Weights of a small image inpainting model.
Model: 2.88M parameters, 40-pixel images, arch unet, norm batchnorm, activation relu, widths [48, 96, 144, 192].
Rows from block 6 of a small image inpainting model, named by matrix and row number. Rows with one number belong to one channel. Each number is 500 + 40 x the weight over its row's rms, rounded and kept within 0 to 999. All counts start at 0. Numbers have three digits each. After the name is the row's rms in percent of the matrix's.
After each channel's rows are labels from the 100 images, of 14976, where the channel reaches its highest value: "peak on" is the class under the peak. Only what is clearly more common there than usual is listed. The data: Sentinel-2 satellite tiles (TerraMesh).
# convs1: 3x3 conv (model.mid.0.convs.1.weight, 96x96x3x3, each kernel summed), inputs 0-95
# convs2: expand pointwise conv (model.mid.0.convs.2.weight, 192x96x1x1, transposed), outputs 0-95

convs1.82 075:461439513502562454507489520563552566563451507522458509410532528495495540521537506546436642526519472510563480527534499492466442503511525458520470544527439428520474519480540449527527486495486497527489480455594486536537488460484505521517460481427472476500578527475571503503494523504462571481
convs2.82 117:493469516447498448478454486533497448494390559547442543508468456472516537563485460493459540545454483506484461460571473534516489527541552491567567471562487560483548495501506555514579646538565528553488512552475472555556522447495459424570503497489527461471515497485488455494524491500511586487
peak on: bare ground

convs1.63 100:513461510443553512496453463563504534535454469523501471454489539485474584585456512515547607503509448514460468499442545521489505529538463475502534480500544478581503471436529486502456507503468517506529449530530473548564463516501506505588502444439450457515443510461596447471453551438474486509
convs2.63 114:456467475450515476463526485496415517521489503510491525519516449414528573507489469496460509527539510487427525464504498498471497533481507526516500422570568555482564493500556481507491563479560496519479489456495545480558611464500481518489464558505482459516518473466472538500472492483535482502
peak on: bare ground

convs1.76 083:518502567526414530527417511519543472499536518561532539465480447577500572555491471525461536512535502525499485449522598509534438521602492481499523488542583504559498484474530513524495499488474480522532468480521485531474507522508558424412507477534520509545485549470570536517466513427439547476
convs2.76 103:443480509514469578496479418487457445509540467482465537499531475454506463471507526515513509480507513526536517529471448492473499594528440585500461444476600480505577531511454492445489410562552490525538483413484548445472598460471493509405523552458463460524512506447455445455480537477513513527
peak on: bare ground

convs1.0 084:530471576548470559451462500480542504521479446571467494470440495534501599491437467465567535535509469395463532489486539491479484507549493496502516433549515498521503563455492437553445461535463557505473439469558507514460495454566508565433530482559521434554513482486554503494477510498502470481
convs2.0 112:518490457485457520539470508518528481435600599577511520504534401550543525511513452555465449458473462424479562513556469501509493470467489464501531464519414491444498405486562511539427579483523449599489435599450512505470453448442438510502457534490412522547543550523535461538461486516470521489
peak on: bare ground

convs1.92 070:557490528506593509537479519476535500583540445521496511438492520461517498565508464456489550529460524465569575529535479497521539484540520543496494481552475514490564517427520510576514474494510520526491414425496497479566539482537463516433429456486457548550511456507509483500400545499529461571
convs2.92 117:495587471459449502485479557549436485434437492507551540501484528448483536489509508511474524571497472478504502537534545461487479521441537499454492483490547547478397538570469548456557590559535476492547491531451426513525508491528521528519515501475445459526500460458483516525507518524420494465
peak on: snow or ice; bare ground

convs1.54 073:558384509475500532487495461540459496519479464537465522444476513469571531510489527588508534530529438497454479481535557485510567471514518493431468453469512532551494501492533486535499419543571475550467494511588560566543511487478541506542498485505517523562507478459563511536559584476516439550
convs2.54 113:470444531455530461583546497502513451496458572517526499538520405531550505517460522500492498619446492530526522537520508530525492481523459427487483471590546523521441523444546563506544555517594539514505484552503482467575597479571429488539470551407530529508464502521590413473503492453471514497
peak on: bare ground

convs1.4 088:538540504512558473488512471509438544506515492468544506547540543487510437496465470571475501477502426452521572432539536473512556521481479506517486476567506507484517460473560537542576527489511499518583396540479552467470518517511479563433494415499468501508520487571565539481435506598512490468
convs2.4 103:523591529524454469473431460470459628476443511454513422453539565529502538480538525544522492527551561520470481542502512512487497458471473495513513509547474549581425474461477466489559499476477407559497571434512478485516602495495513522479564501501549513542504432552495490453503494433498435508
peak on: snow or ice; bare ground

convs1.46 150:489538489487494505558430520482526458551460478444443551482509475479532527476471555532410482445494426453495451443523458479535452485543552481571482520523530497565498572486425499533515445498531483576508451507505488595540514508498529511505522466571512449511490562490470541532425412465515496463
convs2.46 097:484511499502570486417433495530519459512504499477478510533538513523497459459493481506452517521507514521537448479475489470520450467460493549484503448517476490538451459557477494469472482551410438408499523529476513480462450518561566452570502511527502502435482499513515336479546496552455490483
peak on: snow or ice

convs1.25 071:525514552506464504498529498522466480534461519529534541436517552552516563460561500491492583575528524426439486503553451505558488473521576548510478474527464443546467555461535544539466463571498498467489487417517471542505580439461532452492473539505455492468503526489618511496514474536446500485
convs2.25 107:557495479505447525548517484524525411470480516537488489518475474536477517490547503487508439473463551540514469507507440513534502451441576479472510481543463420446537422432494455478400523565563478544473515600497500483469464480481471509556479533537537482513490494541489463596564528530474627485
peak on: bare ground

convs1.24 097:471461569496469517435456451457501461520479468443514478552531471498495445471575553527448520472455465445534483496444491462515487458499482476447567456487517475534480383494458553466497491521466526500527497522532448485462497450380474493469549493491453526472506484496464452516446599475414523490
convs2.24 081:525463538507532469418485500492524543497436491523539501498422538544476525488490427501520509488513472442566441469445496504441519499436529488568514578506494469527529454462465504495441460465445431486471545476546509539467476536479480531527509532453555556552519482432484427438511489498553469529
peak on: snow or ice

convs1.61 086:498522457495486519510508559512534473489533486499484485523519487569537501469431501509421524470506554603472493459499502499507497507529495614558528486521507522533478512513457517518523457511509502538508443510553488526612461496455547493501541516501510563530452518461586534595421592406519514529
convs2.61 103:435474462501482430574475486534565498579421377473469469586468507492516534501488463512487501500500446533504533490476469491476461400498481548520493531494555481495451499359486567457593517476475557480529506496497481597492468507487490443447519512475519485467502554543552441508514484531546477544
peak on: snow or ice

convs1.41 150:429503490508479438431542479423506440457471542459548483508481450572473458484524574496523527496464522487566452510452511528530486440512493501510473499551534477462516558511568545490499604480547549470489562561443532436468514508412473471483451537504481468416477506506423523464516525521481526505
convs2.41 097:414559485469541499492482515571476561504535469522499509527520526472488510562547490485491486449497468556507476484415503549590550433521490519484516494533514467473553507548455566447453437446437492524486544479498516467420491539563594434449533455555480575471500490510524519492560504486479487506
peak on: snow or ice

convs1.64 073:510442515545506488535485483481495541525538425518505469447495469554471502515518464552519577504519515475554427549517477512450537538524521506460482420463516478525483482473616538525470419528551504482483524428527519570494486543534533491546516418520451490521473470511611505512533573523527513584
convs2.64 098:511495480504478463541452447440465482507471521516496519526506529448506485421493565516517484561477551470538504479447521514497502532559498603527493505513572607512556523512581492509541493448512505453545515469472614443550555478504441496510497531492499489535437512513508491416457478523517494479
peak on: snow or ice

convs1.19 120:461572479558570451577543498541534552533517534475543520553461461523455487495479505480554447521478463511560555526476485485513478495587543433389513485537528435480533565480519526533528496463485579448525501522469472493560473469525434468441466502467503514520453549516525470497496536554550543451
convs2.19 097:460508483459496491498533575464434520482543521449501481492481549474485505517485516526522455441551425503532592542548513518489483463461480487476511480463498499509518528527470501519543486441411507540444523578458477442445530528462505582558456539464458522501549504517538498441477511497479462545
peak on: snow or ice; bare ground

convs1.42 095:542525506489465488461544479493487627493456485490493510451469543522586513486514471528488564527471491481454510509569495529496526500540596497511545476605489462580475528436538561523500471468467549520574466481541499524529510477491489486540422504419471503523515536523552498491478482503444475605
convs2.42 114:492440503523488484609472479521483441522511582502456472508472479492497581495580486471460496531482541459494501475506476463518438469468493476479503525543452464478514434435474478520529540545555524543495454601519541471499536480498472496573543521528488461533510465527464451574505507528435588551
peak on: bare ground

convs1.29 086:517516525533523505555499508510530542532467431506530479552554444477526591475553552586407543481511443465469454516498525427433458463487564521526475497477518533565493494446514533553489420468543486528510545498535494548508532488419498523473480496552487483570526558486450478506518556504440567531
convs2.29 090:489484509484508548504486448445555416432525541522505487574520478529484471510515476524481546509543589552537497467467481451483493509480476457553499553493452534543472433519590494537414454463525507493528512538431512415513483552496501526544499482527516547490489517466498445473442512537533484462
peak on: snow or ice; bare ground

convs1.10 084:507508466562465558549457521570590567480537493546537489510481514522490499558484493536446471495529481550499526525465444454530463512545507517515535370501566489537520481430509538568516464512548490549530516464577552484553468534458476531493451481531420488516487540522513568523512507431434514517
convs2.10 125:558473530514532517512464522521537510525475567540501479526515561479513533501531453462509483471451488522511548525540492504531531426479538458480478485506469465496494475414520495520512631552563462554495531563493464405558478397523462376573502519579507531489471499468511538640463547557506582505
peak on: bare ground

convs1.44 099:521603486517543538538555546533569540519477499504500559537458536463509494550511523487566528529493491456467522479449494485519525497484515527564514451511487589594539520505507464428547468534534450516544511527507552446549510503487504549491462559584550527461479571492444595529479497489536479567
convs2.44 095:525474548491497413453539547583472485448524526491440561554590448457493511564514438449440501491571466537495470497522499447460464454507519539480510486465435519516474487563516454569493504543536512459496522481482474514436494517514503440451510470431421511546452453474520531477467574511462479520
peak on: snow or ice; bare ground

convs1.74 106:516503521474583496489514442476441608499544507466495531474556485497495497511472464546574485549537485470449538560497495560495551550536561454509496421474505486556458529476488481514462486521463495495459435538513453523559485446511434529511523502490515491510501524491619457526466586497478533396
convs2.74 102:448542525505474469563468534470511544471457530509542493496537485466463472472472549510489501554537451551488542530494521500524505568462455507550466487500494432505454487478502509509534538539542454514521486529520499478477550462455514574474509529505437420586495529520453502482513455527479515492
peak on: snow or ice; bare ground

convs1.73 069:481457548464472586500447493472514512481545478555603543508594492535495487561498525475518509516487546552479551468495534511521521479560508414509501499541521440503543507500480512496522616502443485516565459513502438506519505439482525452442550502525482457547525483485624498489468529437458488491
convs2.73 102:463464501499513573530482501479440504484454479443499498513487483488545486496463506492531510498484444460503469554506488460513506588521466607519493499509568475476607509491540532489555448527512538449524472424510560499426577556448483421418501468382494474456483502532567463460498471498637522536
peak on: snow or ice

convs1.86 092:512479450531554527487472456484506474486518521498564525416507488540566534558489519526582605507614450551433487421506478530496489503490496505580515449474569465456517496489503471533522479539474531487496438463488488539479462491507493471450602447524491458513554534519588499522500472552509519515
convs2.86 103:467479493482465419482484516499434480565519497468496447498513514465488538502555507524497533518495413522491507485521536496466495470511499505528480486577536614477568512508490510489495595531485502491517479431503473509509492543480527553515488515423584429546518520492559489373502505465548483494
peak on: bare ground

convs1.40 083:494525465556518483501609517562539506484406510480508597556557580458545488535455507503432491511503440579476509493545470475487580530483471539567446539509526495444539521462495458474503494529511537561575478489513497468590461505457509515474547530496475502480530513559490489520494507420518502462
convs2.40 095:514527502526485538540511481503494525468422510536527516509561461498519551458419407557535523522490486508508421514548522498453465442440592424519501555532559507544463563496465470529484566492559483512458490504475425556540421519451467473552476471529507520563514493487527569547539559453474538501
peak on: snow or ice; bare ground