Weights of a small image inpainting model: 13900 steps.
Rows from block 4 of a small image inpainting model, named by matrix and row number. Rows with one number belong to one channel. Each number is 500 + 40 x the weight over its row's rms, rounded and kept within 0 to 999. All counts start at 0. Numbers have three digits each.
After each channel's rows are labels from the 100 images, of 14976, where the channel reaches its highest value: "peak at" is the part of the image that holds the peak. Only what is clearly more common there than usual is listed. The data: Sentinel-2 satellite tiles (TerraMesh). In brackets: how many of the 100, against the usual share in percent.
# convs1: 3x3 conv (model.enc.2.0.convs.1.weight, 72x72x3x3, each kernel summed), inputs 0-71
# convs2: expand pointwise conv (model.enc.2.0.convs.2.weight, 144x72x1x1, transposed), outputs 0-71

convs1.7:569523533529476534397508453508449497443544484504520535532518557523545487501556585482541489522468519512546536559477513476525539467497428487527521545516487494453574555476488497562539513466417527522526584514549555458486
convs2.7:495501528475467529498468501486447503548511482499542508583492524576521535508497429472543530519446560497532582507490570506479464459482571465486470483468498582448449476503468507508513441471498448464529502506498469478657
peak at: middle right (36 vs 12)

convs1.62:460499472476598512452555474507489518532560410426504510522455501532503557505488450542477528477441469561448500487462464547526552507482438585508525474475483458450455441509569450477476531502466552541510536515561492507540
convs2.62:530559497488601482522432492486486519483496558461488563479500522507513466497497449442491499482493443509409532553524496499445435460441496527537505454557495488530452486439423526551464474454535521505457505480571501507478
peak at: top centre (34 vs 12)

convs1.31:483497528505474481505538456490443459500546515551469461496577547551629433425532510501503543562505570537513470519492452498421471493483470483548476477481486517557519470503482477489473473469454460517409564517525502553457
convs2.31:433478482482534521536525563460472566517565445509467515498506496523458459437412473566500424488518532512514433516503497467499489533562547509519414455453544487435524548513485465449495548557505538503486456505550466458504
peak at: centre (47 vs 16)

convs1.57:503494494491484473588560490502513503510463583460491484532463554465482470551528482522519483447444610500489508492486496519467610485474510557458560508546434496491494461480466516460572451482437504471443432468529540546499
convs2.57:522549513526551479437497486657535469501496502482598510517428497519575530481524491501516502499456455523511509517519545491439477501443448505520532453469487549545431543519520514500465477498521456571507525491504512605598
peak at: middle right (34 vs 12)

convs1.56:505479499501517511498573601425541508475493528513567485606503440497538529439513591506523495463538457498492486493470506553528495569449539497527490440538516526558514508532569481530540538486454486582475498477436491464488
convs2.56:510480490510514500475476498531487491519501541521564492511514478530466474526428625468415535530468559445485537582454485558448429567469527531472540508580545484444509481497494495581453509488522530491498410463481548433454
peak at: centre (37 vs 16)

convs1.35:536447508536473501480449487503488520540485564567545449538440506407466487473478454455495478466547516441480520514496443494443549464528550506433595494474422499485523504419406450506460487500531548503521529537508477490518
convs2.35:488497489545496530391469473461506544565524582497499443483491499549485534569452451472533477465519513516533524505557492522536507461510521425516507503429473552580489497485520476500561510537499417563487529470498559580520
peak at: middle right (34 vs 12)

convs1.29:486505501518476447554462482489463465479483506468477411516442475471462409504509482497517499446538492474458518548493459482471504466472541447433614496466494450486469475505499470391469465436453480459498525512541431459562
convs2.29:525490497502576543508538497528524487503505503488418494533391528560555486484404559542353510508515509482455512497480573473498523478456472474485537529504501509467498572480544534520445443556479437552495502517476499499498
peak at: bottom left (27 vs 9)

convs1.23:444455503473500490479532547524504547486478630451454484508560498474473535526530469598451481512506476549535553497475476548414490522491485440493569472499492490458496516535441458472474524436561492513560563552523536491501
convs2.23:564544496496523528457536535568599500540498465430511486442522454498512472560475422464483482544485488599526433539535505529482511529507446490478484491507495499401446550508437550479506433516501458587502514455517531486600
peak at: middle right (36 vs 12)

convs1.71:562537519548464512537445434527417509490489558515464478490481496541469435459511526529471492479457568457553476511480465498418501480486472542498427481554500479485478517466405540550507462514588471450491509531470593481482
convs2.71:511529502549556489486508539602450461458495449521474490516457453433526511468437542486468444485530539505485507532504480559509523463459558514487486465538513497473526563438502505461448412472448477424539465476415519515567
peak at: top right (53 vs 9); top centre (41 vs 12)

convs1.27:542505491489497474529544454529516471592451434538470492538510481504526491508465445491540505473523499531578554516510441487489547458431496639485539541559465483500515500455484459517527525536520580492541436495477507521583
convs2.27:521533463532537511547521550440373459502502479497473496522466532520563468484457491529540484573547509430472433466459494526519552580541598469512546500545463523543510562460512512545478662541491528526487508491484473529387
peak at: centre (45 vs 16)

convs1.51:522487513573509492461441510541460490445532511429522500531422536564488500507574574594534420423468489551510522545474572524524496519510487515464553455480465521425558510480563462472480507499514549509475488492538521500527
convs2.51:451524481498525520533499502529421530501505488474600510497508554462513529463469462512526457551454511499510489552542512474500478475453461523475543592453503557552496537462484531444502530531491516525495486476530507510502
peak at: middle right (42 vs 12)

convs1.22:446514492496454530399537470563452463537488447475503472479489579493454478522472581490485484502481483490492468428543453509459476461450512508522482506550477495530553491492468528599520500471446471431493543451435470520408
convs2.22:465455491516510529487503523498532495483472481518537518421365442524537456491475484515489631569521542521494526475450578432444539516486542457466532466488503490502559500475491474438477535470531530510512494498471435541617
peak at: middle right (32 vs 12); top right (27 vs 9)

convs1.67:492445547502561495618576510535495467475491505476474527472449478496444460495462448444530487496459562471441503501473517524419429468564482538450510511423548511440467507475522489492482514483510573537574518502455507510539
convs2.67:515531499518601517499456515532520548443518476437543538529445469464466490462505488453476438546399507528504504459491543473510557505478447471479510482495525505537544454500524448446464504499508436502459508526479481503478
peak at: centre (35 vs 16); middle right (33 vs 12)

convs1.12:587473556631552545530533514447510489485514491581524532558536509414500507481524523559493493503510532487564495506502478492451501476539581489433498484488484546484499534504530484510599525541479531480523448474543462459467
convs2.12:517478490504473549480536470544536490473449473465499470548491545482531473533444579474457440476510492567511515501478508515496510543554551469529616485445499505590483475509478474544482526504495507570578509489523531464440
peak at: middle right (40 vs 12)

convs1.36:488457580463515518431519482512509533595519500514471468475421550492515499581520523480521468511496439537548500522507479452457551449590517544498499491447468436473562458506577473518492492486577511561497534536452538522534
convs2.36:432492463445538467563461518396501518500489506498456498459453408498476468475502451484531462484564423532435551475501510558475501449491548501504546502543460456505517453447560555583455644462523507471487502451513556435408
peak at: centre (41 vs 16)

convs1.44:592545521514478468434482466505452487526457500521475572481495519573577502527508467501501559536471444577539499588441499494449497423448476569505514489472431507472510522518451512543513463467530512481476529588468532499483
convs2.44:461550499508451512513464526503521512515540482527504503585559523508578443501493405545519536493538528471536480450481572555483490660481510483455520459487516506470478510559447443478531520491527455463501463527470535515585
peak at: middle right (32 vs 12)

convs1.25:472468515541506480397565535529440470467492446530433544472568516436579457460562536491453474499504473537489474433530426499473518487521561498541540552434525554547542511514464523525538529525512507501515585520490496504489
convs2.25:534497462497482459553455596480519513497487494488526518552588422486481499495488535482539479499572525513453493515479409508459537465488442540509561517474535433479499498537462511473563502507503504510546523422417503555524
peak at: middle right (32 vs 12)

convs1.14:535476519520528548425472462513483468499512453524525509505532469503620461499508497456507494549533499519571548547578546490472519515451540542431511540418479474440487540538460496499512480514564609483485514547518512534563
convs2.14:518527472516532500558506510416511546522494530534454512504550487579589486468524434507461493547558519533509558466486509519531486480512539537488547462502494599435497512543497456409513528446532516531484497452493517520443
peak at: centre (39 vs 16)

convs1.41:465519528497509459468616542525488498553525463551582516491464430501489576550549539499600544527432485537470494530494510491469525545484515481492497457446499506498500535460587532503495524457512590481485549514493503428488
convs2.41:486493531498510537436456498403521478514513467488461507537484553423546505418568550458478466529509388539460526486465522514541439441512508510525514513510456496431464455451511471564511467442514517559481529505549541406520
peak at: middle right (30 vs 12)

convs1.48:487493471578446507480498530446467524476512534507484454523452495575587465450465462464468523480432537542502501473503483418551482497559486477466557484556549453497432524474508430492533463551501443436523517483488418459536
convs2.48:459529514462522471505560586506459466504533523472524487561412502448537479541481554542492482541432500462490470499498424474535549519447576550442536491469511480620481486487548502509481514497503562523466483463422485548461
peak at: top right (32 vs 9); middle right (30 vs 12)

convs1.33:572460525464534504437557458436534564443521518465495457500474506480520528468444495502457501516481506516429522486498458517579541515507401528528509570446494464521463471485527510476442542477507502616560475475561487520538
convs2.33:522586517464581476527459494537550476488502543562523517537431601517458486501536495519403580475537464471507509509562524432469435549460489577519417600505465459503472498463500540474536461486476493566509488522516457548468
peak at: centre (40 vs 16)