From a checkpoint of a small image inpainting model.
Training: 13900 steps, batches of 64.
Data: trained on Sentinel-2 satellite tiles (TerraMesh), 36250 training examples, 24.5 epochs.
Rows from block 11, named by matrix and row number. Each number is 500 + 40 x the weight over its row's rms, rounded and kept within 0 to 999. All counts start at 0. Numbers have three digits each.
# convs1: 3x3 conv (model.decb.1.1.convs.1.weight, 48x48x3x3), inputs 40-47, a 3x3 kernel for each
convs1.0:514514564535461508502510511489479427525554511476512508431412435457465459507470497514460473491472470510538444480523543499493508493509508479552496427516467464483475514465451466501454519516550522524506475485566498522499
convs1.1:580553538515449451534478470512474514479521518465530521444522488392541511494576462492470473552488510520471512453514500557485532529474502430500563496487524446502499537432472541471459576537529483511429494465483450424432
convs1.2:520525524475486495508526488429480562483463490526574588474465478502465437507472407518529480516522445518492475611447455540560513550506481584541521472486481499512539503468501439484487511526468491486480508467451476599482
convs1.3:465472485501554458497457545465580486503506482472487476524572486508482486514493525514539487478515552498476445506452525509570460513524522486498453467460513539543502503498486508497467492491514518499479475536533513527500
convs1.4:465488441515556545527522476532493535567510469494507517512460570557471491467471465488487429500539507476501480465473502456515508515512485457513482478503480518537557485519446514593460510548457422509444497599489548507483
convs1.5:516551499518480418517489470465493438507520508507531535506492476511545539489494526520480563502459496534552553530488513461491494503439479531457534466440535537442515482491536479354541500532571464555459483461481487464507
convs1.6:487496522494489513500523525518443539498496522552546469456502526501491531447532534489546548494490483446523526521561462556500457496456532491455486541518505556505474436518518496564466443499496532505455524482461494465459
convs1.7:503510523470462487522517489516470456487517449484537546528417520495547474497484489484506491506532532512552479468488483537485478531597492526514554489501435441454503509498469519533510477549477509473500439467524484472403
convs1.8:476517494506537507457490489534508533504490524505493503416569468502490467502514484529563541522494516515507430467541520481498490474496560489469485466425491589494551447492401525633519452514442523482523497505472501468470
convs1.9:510469472509506467599527535511518573505477521534498517538518519529514567559470538528509491547534464539551522533486531498549454556514456534567499477479500459458469544428488546450519546512514494573499470489433472482472
convs1.10:528490474506540481540497512471457506494476539432513488483453523480550464429475559514554521556526509564552532506461537504505495494473511388522454494591538443576559512549503537510525476426446496456513454521501510507512
convs1.11:499499461509511454478528512438503427533556510488527485495495509590450458489454533491497421537515498565459514483535488560538481477533507503476500474484423494404443525500490438471480464475472516519544532542494526555498
convs1.12:525562484473540478478467475474509478490496561505529491469463496475604367455551400491504512526553547511457423498459478485497518526532505512521509435527453526513440490486485494472497533463489520539519542517535536598513
convs1.13:508516499488440462519471520451514501550518534542543489459476484479517525472445524568576509429541463527499568561538492450480441554520544472411463495552558473498499563525550520454500442452536599583537455498505448451477
convs1.14:557533547487524518534499437524506505420517470474493503501497471456595531468516576475438470501496466511567536433445493554497521624617446512483457496476489461515544451495499533504453477460489526522548492472457459487441
convs1.15:476450486506559458502566515570462503531472489501537517535438501534444508514499523504495420431520507416439514586500544534517495595539465554430441521510467570477510489470503525486474485462503483442431497496462480462508
convs1.16:478515495426465473515402570499506505530498507529497459481509543558480462506433564535543448522627572517591522516484529530529467493447551470446512497441529501519483516523484531504530513481490549480471556507505539552570
convs1.17:464512541470478545508458538553549572525469539540489554468494474493521496508542426475523475491460473502484508501448442546554560585514511594557563535446507450453443505570483447543452436482487518518498481447513455490479
convs1.18:448514448536585578507428465482513460488485467457550492471474480489488499455506473516511517495571536604515517519519502535496521518570481495475441542570574488427427495533514458438409485524488497461510527537495521464464
convs1.19:562510490480506420446555442546507504534454487482495492523493550453524472504460453490509497490528464508527608481423529512436506465510532461453521497520481513499523504473530495493446490464501533524508519575515525532457
convs1.20:466522531542503545458535495513529483489508490549482522497436483461530481552500493513538533496477477497508552487485463449466531407505483490578489496512520411527459431485429492533512442546523448481514493469454489495453
convs1.21:494474459409543585487541476507486542473503468546501501515495509403494488512494526512517472525536525557447496534516517517443493517464469484483474558514497506488496410476458504507494469446530515474475520583486534576610
convs1.22:575532486533488492517419476553505468559496501565477412459546494488409455498448474486520487529557468539543400498505524433538508528562559526532527517499512537536503486488470466506501475477521463452516491542509485523564
convs1.23:430451498464514515546496495557522505532478452492493444500525525453516502471531485464476485513603528471508498503454556517494531557490547554536468523519506470481526525507532467495512534507512516489484433464495545492533
convs1.24:527478504518440507457438521451501503520489503536516445498632458497626653481500474525504485461463519477454592504454501484560458528501502518485497490423536508410601534411514507408488482494522499498492501539528497507491
convs1.25:521518531494533559535541510511485488520514512501466486553487532534496457581508483514503521474467451495561488487482460524476463489476422425506485513570459443461474584498476538417448554505478503539456553556482466471412
convs1.26:534492557470468483531460584448484446531477500542545571463487497463556482477519502507434529499438521542502529595538529464578437584501568475465484540531525494469453460511513467494500486519551456501553472517523475496554
convs1.27:450476413497524496461500494477538479523464503501518468439493483511557441496514450521512505526481513507556425580484519482564530570488454475433469485451478581558571526497473496466439553562520534508521499500536536502506
convs1.28:509471487494513491517549452546459443520484485493447488438405546488451518550425574486502489461525557467544469544568399533530405556432429555462496512511487501541448515501473524513409540525485562536535470438501548517497
convs1.29:449488505468551502476488560540542490522533455545520543538484502575455546528486589492472515489515454530489550500478528473533482508556514437501470512551476542553500481494545507466561488447526483478490483504481458470491
convs1.30:525493506504476513457491489466475459479457510475506513549508563511530518554459527497536538506530475490495546563521478535488545461457509448475473528460512501525505550499530459394497524493544515500518547571480504530526
convs1.31:457485508517441393492524462545516469526520493435556485504515499530446487563515467522488533501528560460454521517492505475470496502453514472430590446477577470487501514485542481397523540417506502545524494538518533524512
convs1.32:506527479499568553475404449501509457408490494528508522440486465497467488486561458466541466433619531537485531492532546477550585499445546488496495461509535455479461515537504493494481452450540492451522475468434536469471
convs1.33:459506506433536502539497591532469544486455491512442503515513464530452386493433539519558526468536491473531474550535533477525531455519508497447501461480487462525474509470487571481517531486479440451448435505425476487505
convs1.34:533505481540473543511516485485476482488521526503533464449493539432536477500525502477490514542517536542506516537512505481524557534496514472507454496549545443509453546478500477439505526463525560501471477467496516501472
convs1.35:479536467460567486484533491526526510506553504498471451548462487471415489552410513500457474549548507480484436468536530479460428477514496526468486535514584445515504504483502541502479510463511474542462503530463430535464
convs1.36:478522479540511534525507515525497473518515505469511457396489524449582523493547476519502511551489485513435437552523548472449495464447489450500505448492481579548601474475502476429527470538553480525498472494545486515520
convs1.37:469499460488505489524542533539479459485529465490515491522433486512550523427461518417502511492498449460455442513503518540458500540506440449467493511570557492468500465484486593469495494466514506504465533546540552510492
convs1.38:465419494500499597463534543513512533474453479524515521484439483573541459513485506425423515460477557490535519562506450459454514475553531501423486509530559482446462475536440563537459524473483465472486455518505476494483
convs1.39:506537448490455482466455467533481526493503495460490463478535470498486524486514480503465446522527562451445458479549541530476545472522519473496514537500552476455499509493485514481556493520501526510454490480454477479498
convs1.40:545526520529527537493427449519503490540573466522487484477525559513473505502468471490500543448550493461567476487459442526446544562578500511457455519515484544501508470534494463523510468515561499486470496510487458455494
convs1.41:578465463551465477568482522509496474498492466519473426457478475495488651461457533525459507534450445488577484530552502493589434562520417531480500493482499521484496465526506502539490515443492482564506514538525545514517
convs1.42:503545505497457481529527506462520503474510512485511487511450484482490501509472499555530547515481486544533549483479520509526443460504486522461481493478558512508460503451488488519525454482469439474507494495501492507510
convs1.43:541475496498407458507507512476499500488554527482483483464496523453407510486443519504521508471425518560568518496489534493471545513469490471514479461404439541499523503462517495417477515496537476503490489423466456409503
convs1.44:495532531530456436482551428507462462469495460471466510491506499532592589490482579466504591527480489501495511474484505563468545499532477495523525493567504474479503484433496447445546463480520524512501528467458468531507
convs1.45:479501569447514505500487532483519528526504545449467564490565519561550479525510503507480486508490534554491516497523462412546515481479523477516534457486477497518499465503543446486555485509566452446462507519495530487499
convs1.46:514521449502589484487497491498523478472583458527506494524527561486538460549489448546477501578439502461447533499556493502460484453563501455468406458522576429516539523536551528509462538482465425521532402485519432507495
convs1.47:489486480526582518508498468464531464490514546490481525536527463477485466476460500528537537560589513493458427517484585435548578417483546473514529525548551453494474477470540486455471501491568500520576502526489484483446